From a checkpoint of a small image classifier.
Model: 8.37M parameters, 40-pixel images, arch vit, norm rmsnorm, activation relu, patch size [4, 4], layers 10, width 256.
Training: muon at rate 0.0098, batches of 64.
Data: trained on photos of plants, animals and fungi (iNaturalist), 77898 training examples.
Rows from block 2 of a small image classifier, named by matrix and row number. Rows with one number belong to one neuron. Each number is 128 + 24 x the weight over its row's rms, rounded and kept within 0 to 255. All counts start at 0. Numbers have three digits each. After the name is the row's rms in percent of the matrix's.
After each neuron's rows are labels from the 100 images, of 14976, where the neuron reaches its highest value: "colour at peak" is the nearest of a few named colours to the mean colour under the peak. Only what is clearly more common there than usual is listed. The data: photos of plants, animals and fungi (iNaturalist). In brackets: how many of the 100.
# fc1: MLP up (model.blocks.2.mlp.fc1.weight, 1024x256), inputs 64-127
# fc2: MLP down (model.blocks.2.mlp.fc2.weight, 256x1024, transposed), outputs 64-127

fc1.324 120:126105116085165105130104124133127147082123157135135160147129120153164098154124142166152099123086148111139152083174125114134116130141093131160114079162131143084134143108119139104114132152096125
fc2.324 118:124161122166109118169140144119126138143131114173115188136122098094111157135141138105126128088175128110123129165089123091168109143139096120119119154153129095133133147082127121094088138150109134
colour at peak: grey (89)

fc1.710 139:125083131114110119094108119121152160144122107113159175110155070087080124128128117101102142107140161097145160135112173146114165117136112091129126118119167100108103132135098121119135178136090161
fc2.710 136:070164148130142129099156123129093077086148106157099124133126144107116147135125136124109102148107142094083116135103141106137110115105163137119091133105114130145133155089165130102138125114123082
colour at peak: purple (28)

fc1.677 097:133155122141140137171147090145132153089161141182118150090130130183131104133111116146147121148158138128141183118118121160141098139095118098185142169141131115110119146092128114105086112174143083
fc2.677 094:122118134137136109175084113122096133162113133130090120161103133127078121134119095151114082118126154117170130084111116118136142096103168122138126137145125142110167095127128101143165146152142125
colour at peak: grey (84)

fc1.482 060:143111105128112080138123166073118130127146113130164100124108148129125136186142147098106114101158132137145080122112104140119139123089135135139151121084158087112114114115136126113134189112105139
fc2.482 063:148125126123092050118157127089123117144125117175169169123143129133130085133132164148135125143160118125142120144113135085084087132123165103149177129110130117165112116150105087074133121132114122
colour at peak: white (100)

fc1.754 049:127140153146116159162152196133136101127143114097169148140118099149134151112181147077122150143138102141139141112102138119143156148161146129132092124103127162139127146110127122123132121110190140
fc2.754 048:112139118105115151157153083156134159147160146108123153146132119114113127109097131163146110143123169117110094129126134134141141116133140119127128093118096139102108121112107085143103101112117114
colour at peak: pink (33); white (28)

fc1.284 094:151146141156153146168146107116162123096152127104124173161157164095151153109151131136065133073129123129148105130128158096157095140096122210125111107143107140063120145157111141136135136099148126
fc2.284 097:106114149115139095147148101138111116136128133105144112104129130133145092116094083164138123123075175123064115144135103143128138177107121163134088087126143123159128105126127106149151116121138114
colour at peak: black (64)

fc1.503 124:111159116121155122122153122132161167130123172087119113136138106148144144131109154151089081143116160137156132122103142116180123117105102105171119111117097147134109092140118095139113109133119137
fc2.503 119:085114070118110117122140145138119154130134131110162141127156141147105131092126162141177127081154098137114124109124098139093127084164118083090149111124114149117154136105147146155113111139104145
colour at peak: orange (29)

fc1.712 103:144114093114102135135125097148144155112169095125136139168082120149123129123157130151157117146105119124086071124107099186121114123101120149105127160124115165106090127097105091093180100142117110
fc2.712 109:135109142151152122080094133150103166135113106107118108134140147090134119132105125120101120136109119101121099152126120139116092152151116103141122158136130152129157105165161131176094107113151163
colour at peak: green (25)

fc1.477 097:132135152129139122145147124170118109147136171147131130121144133107137132143138166121123091154113106142157146125094129158150127129153124084120111182088121126176152151140132133094174155176175116
fc2.477 102:120126132152122116147071068113121103159139152143144143134088113097109098116085151126104103152133153134148118148145101143157109148148076113147148159112154150105119168133154115101128104149132150
colour at peak: white (27)

fc1.670 087:121123108170137099131144140150127108132132107129133122115109098142101148155130128126129111141129174128151170100159126129078118109134169133117146151119170144145146141104122089131102127131098100
fc2.670 077:090163132127142108159099105192136160149146157176142067105136115135148148087121150109134146117139113144148107129138141103141104137126159089141105135149142145113119103148144144121114141153142130
colour at peak: pink (54); white (26)

fc1.423 068:159128146146133131140112118107115143112111141135133154139116110167141132156139093128141123077141126112162133103113141107133105112143148145160113131095139161133121176122175118108155090165099138
fc2.423 060:108174080104114147133148119131143122117120128154102140123141156124109138107140160135168147098137132141150111121138145113160149091122141132098146165162117118111184110112172114161100124113126110
colour at peak: orange (25)

fc1.149 088:152175105074121106134170105129143109159147112114100102105135152096196082129094129107092127126124159106128155150153095098138128106152149127145190132160146142117126148116078117086132119149115162
fc2.149 099:096097129115110154117106151094149144116108101109129139142112096133124116166158125156110124102170119121172149161094106126135123165129143136096124146081130142155108122114082132155151103106119167
colour at peak: orange (73)

fc1.642 092:126113134135117115146121137127178160131118132123106168132096118113179155070143112101104114171105100174101119091110121128155141141126166123150172147077104122080105127114106162105116104111157172
fc2.642 094:126118121161099137129117123131122098114122129176116110114140127091143104151105144162164072114136159119099154121120114136133152114143104128117143104092150170177102110109121116156106151105149135
colour at peak: grey (78)

fc1.177 072:117116130096079127143108137075130157099163077123151164109111106146181163120131124171099162166119108120146149186107125134140161094140119112140079184117135112136124135130112095100082092128158131
fc2.177 068:111115168154097126122148130134135069130126159069133109140117136135093123151150136137144123144060109100112100094101133139125138110151114120165178136149116130140110106102143100099150127102075122
colour at peak: brown (60); black (29)

fc1.175 082:141114142123127145133141130123119132103143149124118160143111132144143115131161144165131121133144095122108101155155098114093049135161157153168138152151138099111119135098141112147138117118171103
fc2.175 069:141115149108119129121124161122150133097121119094107112106199125081143127162122163125097147122136079058103109132132172117176075124148113114108133114120130172160093133124132140131141126112138130
colour at peak: green (28)

fc1.253 147:157129120169127112174109178132151149085138103127149160140149128114104111117120172106134134154147107139143143111092122119114128135123133141119164182145127115118089106143153112141165149128105141
fc2.253 144:143128109130122121133179207114162133161146081130119150138137090128117123138146138164109127096127103181149105120101169110131124157084125132165160139141131104140146091130162108104121160132112111
colour at peak: white (52); pink (43)

fc1.251 039:161158126155175127142081093113141125144154138138119098154098139148135110154151130181106112130106128111156117122126115140167146105102121128142173156103090175081117102159106108114112151140146116
fc2.251 037:095069153159103129137131149128157131144126134076132085082157165103163137110147186084136090053125109153155116119141138108107145124109145110169139113119127138106128123145126136138130097104138156
colour at peak: yellow (28)

fc1.737 092:133108070096154121123107133141092103153116156160136121105126178137127114155152128125129166131099158128136121115118133078130135146128099128092124119157112144107061122172188112122122133086126133
fc2.737 084:151111159110108154168124108124087157123116083139132128122125160109144173075101096129162112163162171115109139119172143157122128133184198095137128123143096146090135116122126095131133082124160145
colour at peak: grey (76)

fc1.599 095:126103126108142092128133123094116175104116130088126161149164141135124123115146178143141133129156146094123106085110115103132162167130100112140114081147145135133111139098108144129134119157158130
fc2.599 101:088137183130126133138144129181157114152106130150124152145106140110123123127058116152126141119110175133165096135129117191127086096110132130123111125142118160125133086098152134115118156110106165
colour at peak: white (49)

fc1.307 096:074129117124098156157085159147152128144141122113172095120140126140100138111135092143149146083095133145104103133141133123103094164149111140128138134146140124150148165141105137113102137133121158
fc2.307 107:171108148143119131131125113129106155142113127081148120162116146155136129156134110151176124120131134148103113130123112117124088149169141143115109107160141093115104145149142151109116086119076176
colour at peak: brown (78)

fc1.319 080:111155125120124171145108115111147116141151137117142155136123119126096104128117099132151140106049196112145174121135132149153134163159158164167151160099149078097133106080103124115116066144108121
fc2.319 073:121122161122161137171118136140110126109126148141113165093120096131161131160175136120139131090168110156151141090113107101095121121107136097166136126134147128093097123134099104114111116128105125
colour at peak: grey (74)

fc1.758 090:154089109109101118099123184137124112134136124138181089149126109128150129167131156142130142133158133132131102147119119130129104123109133129118139127100176110107116141095133132111132160133130111
fc2.758 089:137154161130115057120159122097096126170123125174176155109155159132122071155108162159133128131132138124110160102110105085118126131098126087147148200102142129174111125142112117083144138141126154
colour at peak: white (80)

fc1.396 062:120157098124107126101147125124118145096103155161121105122094114098176110113120117141165114161129117132122122134120123135164148136127144131072087099115119079109160139130108131124132180124098150
fc2.396 064:126125118115138127112111132088113102144147138134114137143111132132094095142156141134144140126103139144156140144117138176139141124118115167124142167129117092123117146077126122136095167121158159
colour at peak: grey (74)

fc1.620 122:082095151129174138135128142123110139159093152142130120099158112115125137181113154180093089136112153082136161167130162119092143138167086109171118136124105125143106163151125154147109141140125132
fc2.620 119:127142113148159137109152143148177129134080100125124148136126158095113144100149168128120156109095102151109106086158140137089097082098141118129119133115130134120161118142109135145159090178146139
colour at peak: black (33)

fc1.123 092:106180155105106144094111152110115138154078131115098130108126102156129133165104135164099087127190138101153132162097125117089133163169144157143098144142186096163134143122143130113095127132096129
fc2.123 095:154140101099162121164135118186154116076120105101084134166110144155145101121163113053155099116130112140150091165140136102132124159140158119132144128153165160073153170142113119134124141137148139
colour at peak: brown (87)

fc1.256 117:134176144136112137104172150160083134135122123124097172139151115108160113091116163103142144137159136093147072115108103120105141142100080107112089119114153096120165138120098143112123089132115154
fc2.256 124:145097127130097117122159102173098142131178104137129086117121160116103149123139128110069159124121142102130112161063148105150102122152133078092135091093102146163135151112142186109110121115129149
colour at peak: white (55); pink (39)

fc1.568 113:103102085145140106123132152149098138131137092117152140104094109137155109143124116116134131157139128078119112088114111157131157184142149149122125105143114133131102094124156163133143155125092144
fc2.568 124:106118083139079122123138164107154114099159121119081096086119183114136110128136158115146146083089136124129117114157140132135098103154167080113134122160133076090100150085124109119113105149129115
colour at peak: white (61)

fc1.626 082:111115147080140128113084161126110168132134162119131081089091102128091092108145107112143164119113118153146162114130093131167105144117112125133132132114135118097096154097097131185071083178093107
fc2.626 079:169167102132138176126116094100067121121134116172131124131112122124142125133105136160118087150163135148121125124135144106132160126135129154134115168142085119130122191128148145143119135108152137
colour at peak: brown (89)

fc1.342 135:108140121106151135137123165108147166110141097090083158136112126170117141140169128110123128133108096125111106101152121144149130107127100140141082147153148128149119091123167085108135140135106146
fc2.342 136:164108092130135111139107116101140127118120162139137108116142116118129172125137166094133130135114126167101118130106136155154106155161195165123151171163128171124151149165124170156120118115149136
colour at peak: green (46)

fc1.367 088:147119108102125146122081156126135122118116131125158165126124124099111148131126095120096160159120070127118164139149161141166131096122170162127089132108104131143117150090146139106158161172100127
fc2.367 084:114143160164121101134108169113164100114123159122135096111082128110106129130145164128200136078142133155178151094149107136153107139148151111117139151092135113127122112142108123213099134115139086
colour at peak: grey (78)

fc1.408 083:151184095173129142139155142091160139095092112142142125113123115127136136101172123117128093131134127101079129139150144116156136141108129111136138112114106140132112186132076159133151108127115147
fc2.408 085:110126102120099157132134124158131090166134130083094123117126123125119150156107138144153095070132130129167123135103111136107109107149194137137133108127139131102113096103168099136139108103142123
colour at peak: orange (27)